Rows from block 3 of a small self-supervised image encoder, named by matrix and row number. Rows with one number within an expert belong to one neuron, the router's apart. Each number is 128 + 24 x the weight over its row's rms, rounded and kept within 0 to 255. All counts start at 0. Numbers have three digits each.
Before each expert's rows are labels from the 100 images, of 14976, where the router gives the expert most weight on average: "place" is the part of the image that holds the peak. Only what is clearly more common there than usual is listed. The data: telescope images of galaxies (Galaxy Zoo DECaLS).
# router: slot weights (model.blocks.3.mlp.router.weight, 64x192, trained with AdamW), inputs 64-127
# gate: expert gate (model.blocks.3.mlp.gate, 32x96x192), inputs 64-127
# up: expert up (model.blocks.3.mlp.up, 32x96x192), inputs 64-127
# down: expert down (model.blocks.3.mlp.down, 32x192x96, transposed), outputs 64-127

# expert 23
place: centre
router.46:126127132128120121102142125169122110136112113136161128118112162132109154148137159117116105099109091128115120171098091101094119114143127124107080123179140131115117084171103135116130111114126117
router.47:107123134109106121103084175129107128119144132125133135112132122167104111159152132105160095098151101134175160120151139083109120126134096124163084153160099156135120138153104143129169143126144135
gate.15:110122099158117124072149085140153108147098040127124135135093110145117136146139106124133122088112127093122164135118158115159128125104150112131150126100133120137127112141125126132127143135124125
up.15:126110123141100148080151075114131138150094091106133175112109126191077138125158147091178144097113138069124160126125170169148110116099139113125131123090170135122122131174093165179125129106155145
down.15:135129142122121136142126137175129178162148117129122144068144155128119120135105121139143133168112122088129116154081104119092144164144122156082122099106111128109129158155115101126130100157127121
gate.16:139110129139120108102110133137112084122120105097124132087185130144100069136113128168177127137111154144127125114137087128141119148179110150128155113111129130164148114139127137124147146156105140
up.16:033137140146122128074126136102161151142145116140164138144137135113152127164133097118076131126133096132111166141119123120152108137142122123142103156112112150095125096094149109149121168175152113
down.16:151141081105136126138134147135154129148202094119169117129146150143137146116139137110118119116137133106130152111173162120132149140164116096104187116111094154158135090113134097161136108110104121
gate.17:089122124148168158129137137124103152136139148162149109114116118115171129100115081129061153087146066123113169174119109156173135131124146149156130125125115108085139133090109162123104108132126122
up.17:084086146125139150115119111170129134157164121112117120072144105114133157108108117095121127123162107119105123136129115126145175097108126139166180134137143126128129140113154131071113110145138089
down.17:115136102127137107142109123056117125142109083114116180130118119137144134113126115129088174136103114143130139150150123114166111106080114127115106143159153102117119153137130146084090150136104150
gate.18:086117132193140089095125085140185127120102095074126127144147142174085084139151134167091118124128093121138114136153110147096130072133116108155156156115131109076127102150111136158127111104138152
up.18:095109124142107139089125132101116119109162104127115124125102122088105136127109123143125140095132142104152113130168133126140149166120114125150117138150176172157155115155136118078085121121162152
down.18:104112133133108158077130137135120123118127076140136176112101154136117148096105129146086158155136157139144117129131094119084155158154127078128184175128183130143138092136128106129130107135146123
gate.19:105140093178147127127140111064142149115146083116099157162111115117112128112129124139083113117112140096082166174118110124124138161087105120127148112170117142103106128126121152122134151126066152
up.19:173123120171126149134150140108098123099157121158125143143131105134105131117109155122113153114138115116113152210109125168165103169119150127116109137154165136114126125081118130093132164114090125
down.19:121122139163107120145108144141123133108144072126087141111104101132094130135085151142122177133135124147115159208109138117155106131137098130114070134158122122090096128124125141112133132126170151
gate.20:117121157113137128130136130094113133111119148131130157093122146128082118130097138176074182124144119186109134177093128148173120095130155105156140152124122144114134126122094103122147166136156166
up.20:087144145153127105122122090147115154164130116083129121077118123125178128162144147101092143107117105128158091080148136132108178123134138058146125114160110108122116128150122146141122129104169140
down.20:153167126102112130129156158142152118136119144153151133140146133113138136117109154099084121083099146114147106057181150114123135145098143126157128111150158126123138130114098153142122104145099173
gate.21:105117161181143117150120152135152081154118144112112100098167141130130145108089155128123092162114129167132128115154146120156137140151134091176136144169083161118114127100115144119147096139142121
up.21:121123156180125169119135139114156110085188106133123119153125093148172132131127163163102140131151138122105163147169150121187154125094138135126101143162143129113119118104138084102141143107114162
down.21:106122147141104156116095118137134124107127121152108117122131085148129142155139146145124122117171130153119078186154140118164078103122118108117105116159141135102094078114133101136149131122146143
gate.22:135150104136141147129114101109135127121061076121140236128090144107145150134152153125136121180113170094144118123128120155114124148092116122122145133142099143136145114125110135155107115139126121
up.22:145109096109122114121120124109130129128170138145137096169128143165098114110141095177173130108143139142127141162116154151147111158136144143148145129091185098141121108136142145123158140107123129
down.22:133136142135162136105143157146097112115141119126138161118085161157166113096118105149148161153087148099089146130103120147123156094152117176087082125145096080104139150113099125155108135147171131
gate.23:148118110180138125154085121156085089142137117145144123150113155141073146128102147136132137088147102100081124147096183147150095124145151132146125116113099118139098165142138112143131156106125182
up.23:073160111119149119136156138132148136131124126163140136146132153120162067164100121119080111110155098131123166158099121108160145151157108129119142114150129122153118158161129126106123122141151125
down.23:096156145125121158093139124159126113131142138130123145135129151106147098158124102103115101120146123126144107140130094121155162117124128143145161152112137142125196119117099121112134068132120132
gate.24:116097122113135135166111112088137099141130175133153190114150135146129139129118157136117152134162092113131129109108117162130161127084152124132099173161132098127134132110129165139123139133095140
up.24:139128110104102130123119128166151155159079145152179112177102100132154120130139113139143100150085193103119144098140130123128105122154132138074117111088098130145146163141130118165112114093080128
down.24:146104143138140123132131134151121147143129168100115084150124142118080099177126128145118104149140146123121146118111101158109120169181139123104174151086136140126137142134134057125112119105089119
gate.25:152095146116142117127125115112169117126106131141152086132155146133137143121160131128156165100107139086127131158122151151178093156124156124113114100171088132123178129124115092120083142136121091
up.25:118141130146122142165118140132095146118133174098104129154125119130155112148127140138061113160132109142124127079130173145103102105118155163118146161075169110112126144131133116093126134088142134
down.25:097132142142116122085124161152105108136116128116143165107113150105147104105094097155163141159137094129111099134130105183133111085125128132095111179148120100133110105154103120147106170171161136
gate.26:110088138155165116094136096108142101157113118069119143093162126158173168117113138178147114164108108135116114145126124108097121131137110104137165124171106137135115127109101086130147161181129113
up.26:139167166118092144094148185104123140099134134155115148169083106122101130112134135159126122102140149112108146141155152127161162124099133138116083164111153102128139118142119136151083123104115154
down.26:122128144113121149091107126115156120148102135130128146085122111172130141108135145147176122153156116122126130176127142145145093113186095109105106129155131137155127126114143096150117150119122106

# expert 8
place: top centre
router.16:162155128118119140173118131140099135124135136110111091153096130115130155149116178119125146120118146144098167116102187080106102158114140144073120109148153115093152114156127117139127136111133106
router.17:141122134147099137133088136180154133159132095090145160137160158133110140124110099115087086095107140107142099115115102125077150148138136184107145125123163163136087114152125138154144096108166124
gate.0:146119121096158119108141143130114098081111155122129123141141127124127150107115139148127138105151150103103132096147095137124136127108151122148152171100093164146204140097118060116107142121109128
up.0:107108140129099125114127118123178108107133086136165132110146163157114136101170140105136123116129152178136086074148116123148131108197117126131128150099171144129148067096123108184136108121128136
down.0:155126128114103123151121111107143105112098123120142178107198161110135157118149150092124142115098162153155104111157134089170119123176084140118112110110144140151129084150099121146135110167102130
gate.1:158123071125130109143138109102146076161128142144111115123123122116129145131157122161102144110153111130186119164129080142102095112164129130165124124163139095181129137111117143126128143141150079
up.1:153128155146126115164164148140095122129116148165079129141091091106142140124092128097098123095141120104108134141142162132126130113135120136173158137128140163131120144146153151129144109134103098
down.1:085122153135167134129177115159137123132109118152109136127105115118108129128095142136088115129171092104136122124134125179143101105121130134197132174105164172115145157108159124139124163101116124
gate.2:116171093127115088077134122101119097164128099126083151140118141103138107136071068108124135150130116088139097159120137166086103124122124084144141154168073123140109119160128101134134126109179134
up.2:154127140133126118100124124154112128102132158114093115129126097138130167107075128158141155140144127094078098132097159117159122150104123158151168114158086129125110173177132115108088140117131097
down.2:127094174153121125099131130154120142124125149128105126110128112129141129141055132117133155151161108078094095124131137119136101152116135095153131132148086110128101184166145109091127172119135110
gate.3:125142141127115136122099145099105133117137093147103116154159147118135114134173124123087127108105090086099130163129121105121125139162119082177122163130128136126107146110104170125122141163124162
up.3:133135141135125098111107138124129138108081098122153102144127104143139100101162108173131129139127158126106103176121129140090100114122136134120127146163150129122122147103146137122116124148173124
down.3:146118132138109120096121109108107158118099108156128125130130120163128104106161132176132101138126151158137101175094117112118124131133127128109134147114187117119109095122125163133117108165159147
gate.4:115094121128118119095120148141171141136142125115134103112131113133152147093138128079142169169153114115119146146136148109155118097129117148115164119131126141160138156100126145112091167136110100
up.4:139061130096107131135161089171124139121128166129151137123145144141094101133154084149097123123120104134151178132135124137111127147122149137113143132117117155159126119149130138126117079153144135
down.4:157081150128141098129149114187117144121130140122156136129160157109107126124134104131104154115112117122150186130147109103105092130094148131069125156135154162160160109140120144120126115136145112
gate.5:130164103140106125099146149135120134108142091161128106113123115123140101162126125144120152147120166124096114097128123129107136141154132111153117135117127132144145176137068065065118153112098154
up.5:178121157122123121168115135140121122150107136152118155131112093113146167129129148159102099067099124119145109155112154120137129131188111169111125087158077102120132118091131129092142117158154090
down.5:133125139150119099154120148132136175160145137165128160142129110128141150118096120135081085110108089130140138142095112127126168121126111157107112110111076096092123117113117156107090110179133127
gate.6:128108158112099141103135133172146109148091136119109135119147094131143083121132104099187110112147127123116114189120154127094093088130134141112108150128122123115165154092146117113118133138107163
up.6:096164127134141189149128121135098155139132122128144140106081147154163107145133138080138051105140100141146114107118084124138115137107153159109100112150136092151116134148107096108150113145088121
down.6:116164106149130157114102128129154132147127149133147137128096141134169087170119130116144091094126154131115121113132096126134117115085150154090101119125150102152121148132129095119137107158119140
gate.7:127159143124098100111116101118140122096090146144144172131115120088153121104127126099131120110141182143154106144185132124084131127126102135117128204092139141140132120129122149107112133118125152
up.7:122133101091150155167108136099120163134160171116113133087079114102182139138134150114101155131128169127127133126112137129120166107116150149145167107142137128144136137119113117090155113121128131
down.7:091153089103139146118136101136137147108141167134109127100069150136157137121127189141114160122102154159078096092121107168103165116119156106153128144133119115151127155147112113113148129127120145
gate.8:105091123109191095154115107104141134148098139126106152104088099113086124128120106135148167124162106095090124126152175100126128081175123114159111181107114104102137112133123118114179129164118138
up.8:131142118148135125096141110106179103140096156130133157169113135138123175130129127130163126132104146108117150115102128092149110090146129112156110134121124168130139122102097121142146076126122125
down.8:117144139116129120128158121106161099105135166124164167148097152150119131117131123145143130115117131156126143135110135097171118136115129118174094110122126143109114109153081126133163111141140111
gate.9:104111154127135145139143141115198141171104120131147160093132130176161126144077155126086093114153113062129171156113158123103140120113162146139102167169131143139129147105115103116123152116129144
up.9:148079172154147140114155153142129148158125150121106096144127084106135072152161093109140089134122154144134154137062089118082155150103121130142107133112136125127147143112158111098126150205134138
down.9:150073168107128119138121171167144144101115145110154123121115113126128113139158159085135094100162138141147174131073101141094144150135119134115102125119093144120148153121126119153096132197143123
gate.10:180139151157118134148129136120135143119059108160097108141105122138133113100109121118138174144111134137143131155131161138109157138112159126127160119100154165128096131111103139116116114127135132
up.10:172135135135117150117119095132136141142097072125103137149139098132103153119118127149160120164107136094162150154120124136105109128153113144129113138146115109141099116089120134157115149141155093
down.10:167103121115132143127113114143121153143137114145112131136142104103112154156121168188160096152118142098173134129104132160112160170136098141158137152119143086129144113096126118146114118129160069
gate.11:108101122129133117130114136141082134121102150117168116090098141134145132144067131120118139151148092148107126115128153089127146101122135124140142124078080144097136134113154131126138090180132144
up.11:126129140160132115119115135133139140126109057124149132074126138124113168100111086106106123138107158072177125127197094136099153130136127125120143158096166150109141083131106103129137101156150130
down.11:147139132145111105181118120128143124100098121127178174149121120111149183123110094122136089132123198097174094118190131121120096136157096113142129161122107161102128097119121115081166114194126121

# expert 31
place: centre
router.62:103129171133125170147163154148149125118149144129138162107124147131149092098095154156148144156147148148124135134073111132118117038126122146165142142154140084128136093115133122093144121079102150
router.63:120167114142130153126166175135135141119153096131139148103126117143104145121075177139139166109186143144141130127128117102112114098138095149121170106115121149115154121090141146105133092138117110
gate.0:113104140154116110109135148123139110119139136088135122120102112120127111156136079130125140120126119127118109129164169163099129118101146106079130165135129099095108132131130131151102145141155147
up.0:112135100121094160133125130100144138144146112154115122119145141154153104131129123130115098088122129095154167180072095114118130149174090130111158111144101163132126137145113109086191155099142108
down.0:145115128061159138116107106087131153108089154161125102106164131102145116148169134133078152121122136138183150113128086134133152155111141090170132152118126148156139131103145125119125134138138147
gate.1:131102119162168163169112150149105092104158110134121089143151125159093166115121155104183113110149128106111172104120165169160128149121116119125134109102153121125120134151143108140113163105113122
up.1:140127115127089092087141115124135147149104131137115177107132145082191119132167109174090128149097091123122095146110120126122116106137131133136127133172088158123114140097112122106161131117123087
down.1:127144137110157105155140157111104089139096134138132132126115124129147115147131118104121133084166088108129116166102135164138103117135126138103116103154119089133117166143047083171131167132159143
gate.2:106101126135172119113114169157126101122114117093117150127152173134123112099134128164155137124107129143124091153142116098124173097123141148114112102147160140128112104117120153097155143181144129
up.2:114133139139095130091153117111119151111161076153135164121131130121115154159124091129090145099169118173126151125135122128151158131137131117137182124103146124091129086101161133088133135131130095
down.2:127131124101101123113139137100167117109123095132155172113135129131108141135091137194105160108152135128159167133157136081157144110168145157143164123121106123132153075118163168050130101137078117
gate.3:122112089116104147134111135100098085108126158110128130145103125112118110120151163139142129131128131131111140116115136118119100143082116139103115131178146087155115149110144174138131159169122128
up.3:130117147169112131135139104115122112124055143127084150170109125146134146136129151135113131143132154109110139137132160138128134158172141085105157136081125086127111169149112106121097130098148161
down.3:120141118134115141127117127114145164139108130107140142095132150106126121149154125117174133157110131122107123148089114146123166136131143127116099144130088124112138166128133135130142123128152121
gate.4:101113137120116102150135117118136128169126086148116181119108151121138128095121078156105118101134095117143126128132142123130174126150106132168154128113132140141132115136130149110135153144128154
up.4:120145111100103110080158132147126148115130062125112169066127161129104107131126098132104125100139096158147148144167131120093167106131120119140173117134158170151099100149145133120143134143151142
down.4:122102118092115163106149143112129135158135119131138134135144111115104126099105120157102148115139147153160174135179142109118127117118136134141191128144137126120143062129166159081103108124097119
gate.5:103134100116113149099127155119166178111160111125109124141153184139145120143137130143061125153162137130146149135160129151083178128155135116087175127109100110112145079131118103077158127166130150
up.5:136155141101123134138100128152169123166134140112175139143176108137112121126126137134124085112153143149089108141112145106120112131136121140123150103129087121146160092107115094119138117164131109
down.5:129092166146155096172122129161161097138113136122167109155123155124134128139128138126151114115115095135101108152118139143139107144146100116126119105149133145147120153121077105179102142123140107
gate.6:125101118125156152121123143165138134084122156125128125191095116155129117162089131143132133121148156117138093109160110111107153088145170084097104154145138100130136156141146098129117101092125104
up.6:114090089141148150180122169126185117128137101113120106168135136088105108170126136143109101138146156148103118131135125077097119169127145115118132121142109127143137120116098134128170119114131090
down.6:157118135126095147113121133107086127108097150125144144138141085138128138128141156121118147178112146163139125118157122140124130161090169123154097105136127094121106175090176167106142137141139132
gate.7:144092131137168131173116136156099095138141126101108115151148108176140160123169112105155133155134124140131106070128115126152086141148121169142141102074153083113097117142093151138107091167154132
up.7:160106140115161108119123122117134167107133120124129108157132096125120112119129105150144151139115138099095081078157164138147129082137123151108113110090114155128140164134113168076146096134167136
down.7:081089114122117099146139134072128109161106104140122126116086119132157121146127145116136126070135092088147112110131113166162127124142122132113116150131150107131159142135116113196108154120153119
gate.8:136122093124110141114156079166111146133130165129110106128087146091097108158123140130108084119138089141144124148152127146110164091144153167088169138132114145166130131141182116117120136109108140
up.8:160151112158123093117111109164137099128167115101161052151164101131104151128161119132168093124106143117116107115095152147138096127108119169131133091138156149124127112131114134133140143120156086
down.8:155134134172116099179108132161124138114130124116117103177064136126139111099187104098120121125136150131120125101102128148111114108116127170138106123124104111122136187109078148129105143116124121
gate.9:107126086127170099142079128160160107145085134141081103148124144108102156141114162099142084093154143160163107128125108114104102135132136135157131121164139146134167153138118152105120101139115113
up.9:108139092137151118145072142167162095162106139155077094136146130103104139144114169110137080096145162177143107152110100116108107137123132140156136113165144153139169131127120132112114101152128093
down.9:171121119141127126173147121156094138126117185146136141138094145151157124120107118099135140128166146142101180152104163135131105136127157150117123121125099107093128156151102135147117140125118139
gate.10:112143131127123111126147106152147105134122168105076112148152162157132124111118105115130111124141120162133162110148157131147142122173115117134159085091121139090110162129135136109098150155152159
up.10:130169142197125136189110069104121106147143076126121110119145115166122157095107137164133124132143103136108158134075124129152097120145115134181125091102104129127120160085145164128152123107137095
down.10:161117164180086130123111113123094111118131077160093165119110077157121104080116118131180147144131104100129135106115141170136120090103104138142052110132173077144081125106135165110112120142145125
gate.11:108137102095107133129150114142165173093112141159143165133146108127163130141147068107084142103138126133134129151118126102145115098089174127131117186135068138119124077106101115139128155148159105
up.11:115115130145103091098180079149117083114091126102106127138097154160123098166146106133123138128102091143126123103140072094097145135130132105156148148121172137130104099139112116132125097137154153
down.11:166160114077127119129164099128189127124107165096142107095148159114115136137121147133094138116153169171147182157156135115085136125140145148154132130143072135104168087134161130152100157141084122

# expert 25
place: centre
router.50:111146132130134147168121106117137101152137098140114156083147114181152097145152146087130162125121088148074160146118107107116108105079066146116147151137148181127129139128151151120129126157137151
router.51:149159133102122144095148098125122091093102126125129128131168140120114121114115153101132140130193143181161135127142122129109086159102112115116107150144174124111115094130129165131175108111155113
gate.0:103192125131144143142132089109129138119155126146136111079129088140110111126141131117130076136110134129148112137145137146089111119146103121142154132152116120157096125114160122166129139137135171
up.0:132105111118140105129089126132164123112105142110129113173125160156129123081154129102100090125113156176105132083138113121086144106100113113154137137131132124108119149153093148129125115119156157
down.0:131130100118140127165126127113107162101184145121142103180098088129077160133159110122170101179172148171112094105157158147140117096115142126099133127118184137128117140136133112146141115131110128
gate.1:094143088115115099136149094114132135134109155085114077150086170093136124144156120130141093131140145094164075151130122116147122127098157113118139143164140117103101135176122125132129130097151101
up.1:085153117141096145142162139121140133120143163116158083127125167074094120150137108147142078111152117096123149141112143077142129093116109150127138104124129132070129139134082128147200111120162154
down.1:158200121118111103157118123111101145129140116115100105135154136138107121121163126106102094091075144145120132143123113142119117063124096145139114176106143163135087129085185106170129109108142161
gate.2:110150169124148158142102150130145090139150124115111162110162120165151156099135150157136103122128142112112103123166133161143151089126166141180092119182165117144136074111175151087128129093140108
up.2:148140107129100128138107134122147109152141136137119166133142124126117114120112100148135117112111148115135099115136130115086105137146156108143175150133126119071152091093136160116113094191144107
down.2:108124116112122082097140104119104103106107121140124167151093155071110092133094129111119144104101131088113147168134101122134167120134075158124094162136121116146128178127149162087136095166185127
gate.3:076122110113136158110087131128122125106142147122132096127130130093147174128158112122088102108153125146117093128204080102162146122113164143166098130142118119135055142116177146106124126126163137
up.3:139118115117120139123120129107105150166116132160145128105115128127137120129106142125094106128102107102112133126096104127137139121133082140153092187172160144116141152128157144155104115155124138
down.3:157130124128120143093148166175117127147118106165105147156125128158165085162154148125149128119114123101150163114145136098126113136151084113134115132151136136139095197180117146116118143129067085
gate.4:134154138153104161141149159154135144111102095150163158135094124129123154059140133132112108159181152142121152113154117151132108125166131161117093128096132094117153178157150109128140143146108115
up.4:116140159131143148176154117138108093157107101144167139147096131120128123114134099101134151177185121168085100153114056135156114118133130085083100115134127109112118147153122154134096124130112140
down.4:147147123084136131110133097094082132094131136154105126135163117117149095137129113107150154103096157103172157104066130127125126138142099108140135156113120130169106162142175151115109116131122105
gate.5:114111117165109149122136112133110136146156148101131138115096108112162110130134156145088150135116166134107147147088115145195123150076121098150100143149124166141117129140105119109111124140115139
up.5:147149120121131088104109103105127145119115127122125088133145121149111100156180150080151105123133122151162079159130126096109144121124126120147147096119145140151131121106108111134126133125163114
down.5:110089136151148144113122114079111098114097137106153143130144155126109112126129113148122167175098119134119137087177170158154169093137108088127133131107130134161162145114106113081118130125113172
gate.6:132144077089163122143082109090143103090096156118119129177114174096117143092142143124106102107119148159202124132153159112103118158141147106122105136150139132099113152149156147111162100154116158
up.6:143135153141107102150126152144164090139126142146091116120101122077124142103113167113167087137119137132110124120092114177121132122121139109137130103129119059122105159121130190183112171132162139
down.6:134152102150136086146174104124110127118152112160127117141136129122132096138103099112156111137123136125157111159115120158107121148138142137181097163118133075107121134109152147130076155076130122
gate.7:105108104083159111174088112167145104143072152120134101131140128121166139108144136120153087158109145094180110122102142175133118172154119135089120114116109112152141133160093105162105110151106125
up.7:109111128143135128099123158113162134095131107094102127122149138134089158154135122113057128116156129174139112115159098106125184107106136096137117123086142154108140121082146136126145150123143146
down.7:102108122099100142129102124095117152086137149085144147099135117127099197095161110125098136128129176137138115096141166103145158181159133137106138109110167141120157092178122156121153110108118111
gate.8:159087165161125141130108141124179101105137116116146117144167126144121078084106123154129116124159124123130078162116133127074170141122159131110128141137149138144143125110122132136134105169110120
up.8:163157141177126137138127141143187164139112109106108160110077140106164097086126158109135131138137144134123096124116147152087106141149136179065106105134143149122116130134091108094143147145110099
down.8:108137159153118103158088163127159144119112118135135147142122133167166119179153088116171121116145135134150147081105130160110091098132158068144133165090140150131107115144133147128156096135162146
gate.9:161120134157135131116153121155133132097130125141098108149120177111083155130105111126087108128143106136164122123145101067133166143131131134146092121145143132068109155156129215129102164106175174
up.9:141085107112104130163122090110100113122126136143130134092126159121108127116131147115154115140169154157192131157102103104092171124140129091093160163097137107142109116100138106132136146126102073
down.9:127146141157133136139131137149132140110138109159151110134150129118117117126097118134117100155151151106167169137172103127119154114124123163118114140095144155123148150144150151107105119115120115
gate.10:136110151150091123073124086137118077117120172113126122110077100107102145151158146137202170119114104154117153143105140132107105133137100132123114113102142148137113164134131120147105143148143137
up.10:169108125139119117150100108133114085123156129133106103143112103133140142114146138097142156124100131086111158140120173125155127191073120150118119101149107147088159166131132153119111110119124101
down.10:120123140139137106128111132120119112108128155160134106152123079121117101136182125147125134130156122119113098091079144182167092131115114146084106099104132076121106168116118128144102121115129125
gate.11:117102127097134103085132128111128106124074188121123133146082140130148173120128117156130138102120127108149132126139104109149112126148115119110105146121151145092147137135106124113158130119149122
up.11:180122106157084141094106149142133134112149138132148104193141134134109137140090137169096086112127167148197131162123162138114163134145155108126112158128150146144189117117145128126128100130099112
down.11:134159151147118112067158137148102116109131116167148140131138111079119162110120117148119119122115164154110160143094149163114124131092109093117059187123167119146125114144117120132086151144105115

# expert 12
place: centre
router.24:113142144083117138124134082124115094127114102168171137111116127147162198130173134132092125136128115130109114113117148154158116120122111125123146130079121138102102109150110132127102148101124109
router.25:115155109130151104102114111118133129131105125176100141129131154170083176135159101107150124170135118116110165144161146119102081148150115116132187132099129140122134109118131107093134130123113164
gate.15:115137085148174108156122080082119092144170114120102139119086129105127084130089129133134124129139145126082146147102196137139108104095119148151160110140121147153127118129173119126144167164144132
up.15:156098151106049148101131158182120124125090130149171111141139149132121109174118139118103121173113111144133117071156107151122162144134115106128148154115151116117129142153110116148124080100114144
down.15:134105139085116154115124085126117153085135135163115100154105157160136123171157091150173118096139150124092152118138136156127126143155145126104129155120138091138128159156161081151144098123120086
gate.16:096129116120160091140127119127098146186148177157106102121179126127146128159112121091103159121132127166164125110105111147139100169141111139184161117120116127129169134118137146109093104105130118
up.16:161123096149119142164132113147134126110153123143155168107117133114112163162091153114131089103113132114116121129125147135151141124121138131140124136070110132110142114161214128134125123113111136
down.16:128107117150127144160100126123119102119098163089138146115142123133154135101138152157130153173118113131136195149120139108137098146117123131118148125123100137099122185141093125127104150146144105
gate.17:151125143121170108128145142124125123140105144105128130111125153117128124134142115138142116109130134144151160095134114127077172087159132129140144140126072104135137117144065121113113129136131151
up.17:143127114097151097139098125153139116144147128152126135107135146121150138121168114147149122066122124134127140110191154096115163129119115153109150111109082127089107118128123132138140111130085102
down.17:160137126137123149125103124167116129111143150133120076128135157141095142143163155122111156145140118182114135119150093133091143110085123098109137119098198133122071099086150166108108115142107193
gate.18:106100140137112172089132150171131155104148097150152139124156158148106152108171119091096149131160097134105131124116095145120168075114129104111138134128116129136095097146113116138126156101151141
up.18:100090127104115152083127140161141130115135142102164140136120155125140151110165118158145134180127114067114097061110118184129126143158117085097111161145147116146149146137123053123113122111140135
down.18:116082110132128138152129125118146147089113172135120106120127136143135131099136145089107159061186115114135137106106165095152123145144146132088122138141134119164163119151119107114131140127125117
gate.19:104156130117126161127137114110087126154179170130098108132136109129145082145116113113133136173115125084124075145118153135132124133119083098154121120147090121127147100157128113114124118160184145
up.19:135143100106102152116141132131089148079128125151144081085143139135124125124110125143108101110152147171146136147141093068160150142104163120156160121127127130092111117165118105107145101150112126
down.19:141159131177106171140125125113145170118136128109132134116097118141105135174126131143142117093145160163118127103156151134112151118126147113135135137107168101111098113143112143105109114089100165
gate.20:104125140131121100103111118103118125162094088136110150111123128099142168120128169099180134101130138140143091133132103141102126151118112078149110112087127116130085163107119099122053119142119122
up.20:137104129161090127088121107168118137122132073147122115144162121134089137121149114107142125122140142169127124106146091104154116102112163142161106100115147155118097104114166148202125117099136140
down.20:148109127170147134135120131138088147093140131146144082123156103148112150156169119148099105099154143160127117139140131114107091136128150102130133121125184112131088122126147131149112095112185108
gate.21:132090170167140132091111153130089130163113157095129103146157123137131107150105078116139114126122066116123159159086131202124133107088168091157148116113162137109125135121074095131130126111116116
up.21:104129141165117127084114146143100157148180112092125104138137136165106145096128099127139129117120090142120140119106154147119168114112101135147162152103176166135115140135071133087155105113083098
down.21:136129157151129089132139142130080133166123088077112125120116088156138139124083125099162131133138048133109140142142155125120125113136106146088122152111168127154136119151165135107094172111154127
gate.22:086122150151144104129164092075145102158152116115104144155104102084114126121163113142168136107167137115125106170111166122125084116138127124083144119131102138131109137113114167161127168150085184
up.22:095117173151188118125147123107148146067181135117100122127129133128136135111131129157139147134132131126113103160138142127185130127156100126106133137142138146124122153165157091129142124140122134
down.22:096147150138131153092135162214120138127139113109140153070155149126132131138096126111088096142108123167073130056162105122135123132136093119110161127127163143142165113139135138183103134130128119
gate.23:049121137120162135139113120126176140154127138095133135095154088137131107125129109108184131120145110124082135115089139104164107128107119131133094118130094172148134146121147122126131133121092133
up.23:043150158133168154123130119117156138113151110094130117114117103165120102145121124086150157101187119170082157126112115132136138115096134132123131112109118158128126121122133117120139123090114155
down.23:134115148170104119118103139145125169159096105104129114119154135137119145159144116138192101152120112137167094104180117132107120127141141091112130088122131084109137101116094142142114090116153145
gate.24:144151107128092099127148145153173077144106115129157147145155130168081120098145119126104132113143098156140129113138128114137156110105146132139121114132146124132120134124120187076133169140098117
up.24:107129131102131101114135183150131154095077135134133144162172120100119170126106124118110113139137163114173110119139091134094117144140122128136117134141114136145142134114101127094150128088108110
down.24:096125111133097125163114158159145122132110096070114165066091120123102141109080162140085137141119109133162128144141143115141127162162097146119143101120082142131126161126118126135113121100102116
gate.25:155129139119143118135120136114092135145105123128122196130100148114093149173088172115124142128077115086109129081077109117124122078124119098149102160170125118157156141103161129111116140168151144
up.25:145139127121154125141117154117155127165103154116145122165143100096121117152157121105137075103146111135149069191110123117124110198140172120138123110095133160152153131133088116143088147119145134
down.25:124127132143106130142124106127120156101140142151154133136117147165164157132099068085109136109149130150118091101157157160130166107154149108133160147112096143121070138133140134125136104123144165
gate.26:120126108142155155167131129137074118118113132121138119121086149100120105091164150117082176117137169145102128176100117135125125099128122108158148134120093172151132166107140105114136108098133162
up.26:143153132141137152164093138117125154111120079145074113161150175178111129109119124091128107128162169154130130087131115099087125126105151074153137123090121107138140152124157136098102118110119128
down.26:165107135188114118138123098131134083096135123093100071137115099129083143175110145132201123121130103098122113102129143128136122140133121126112097084137154092108113148119151092106135129140120112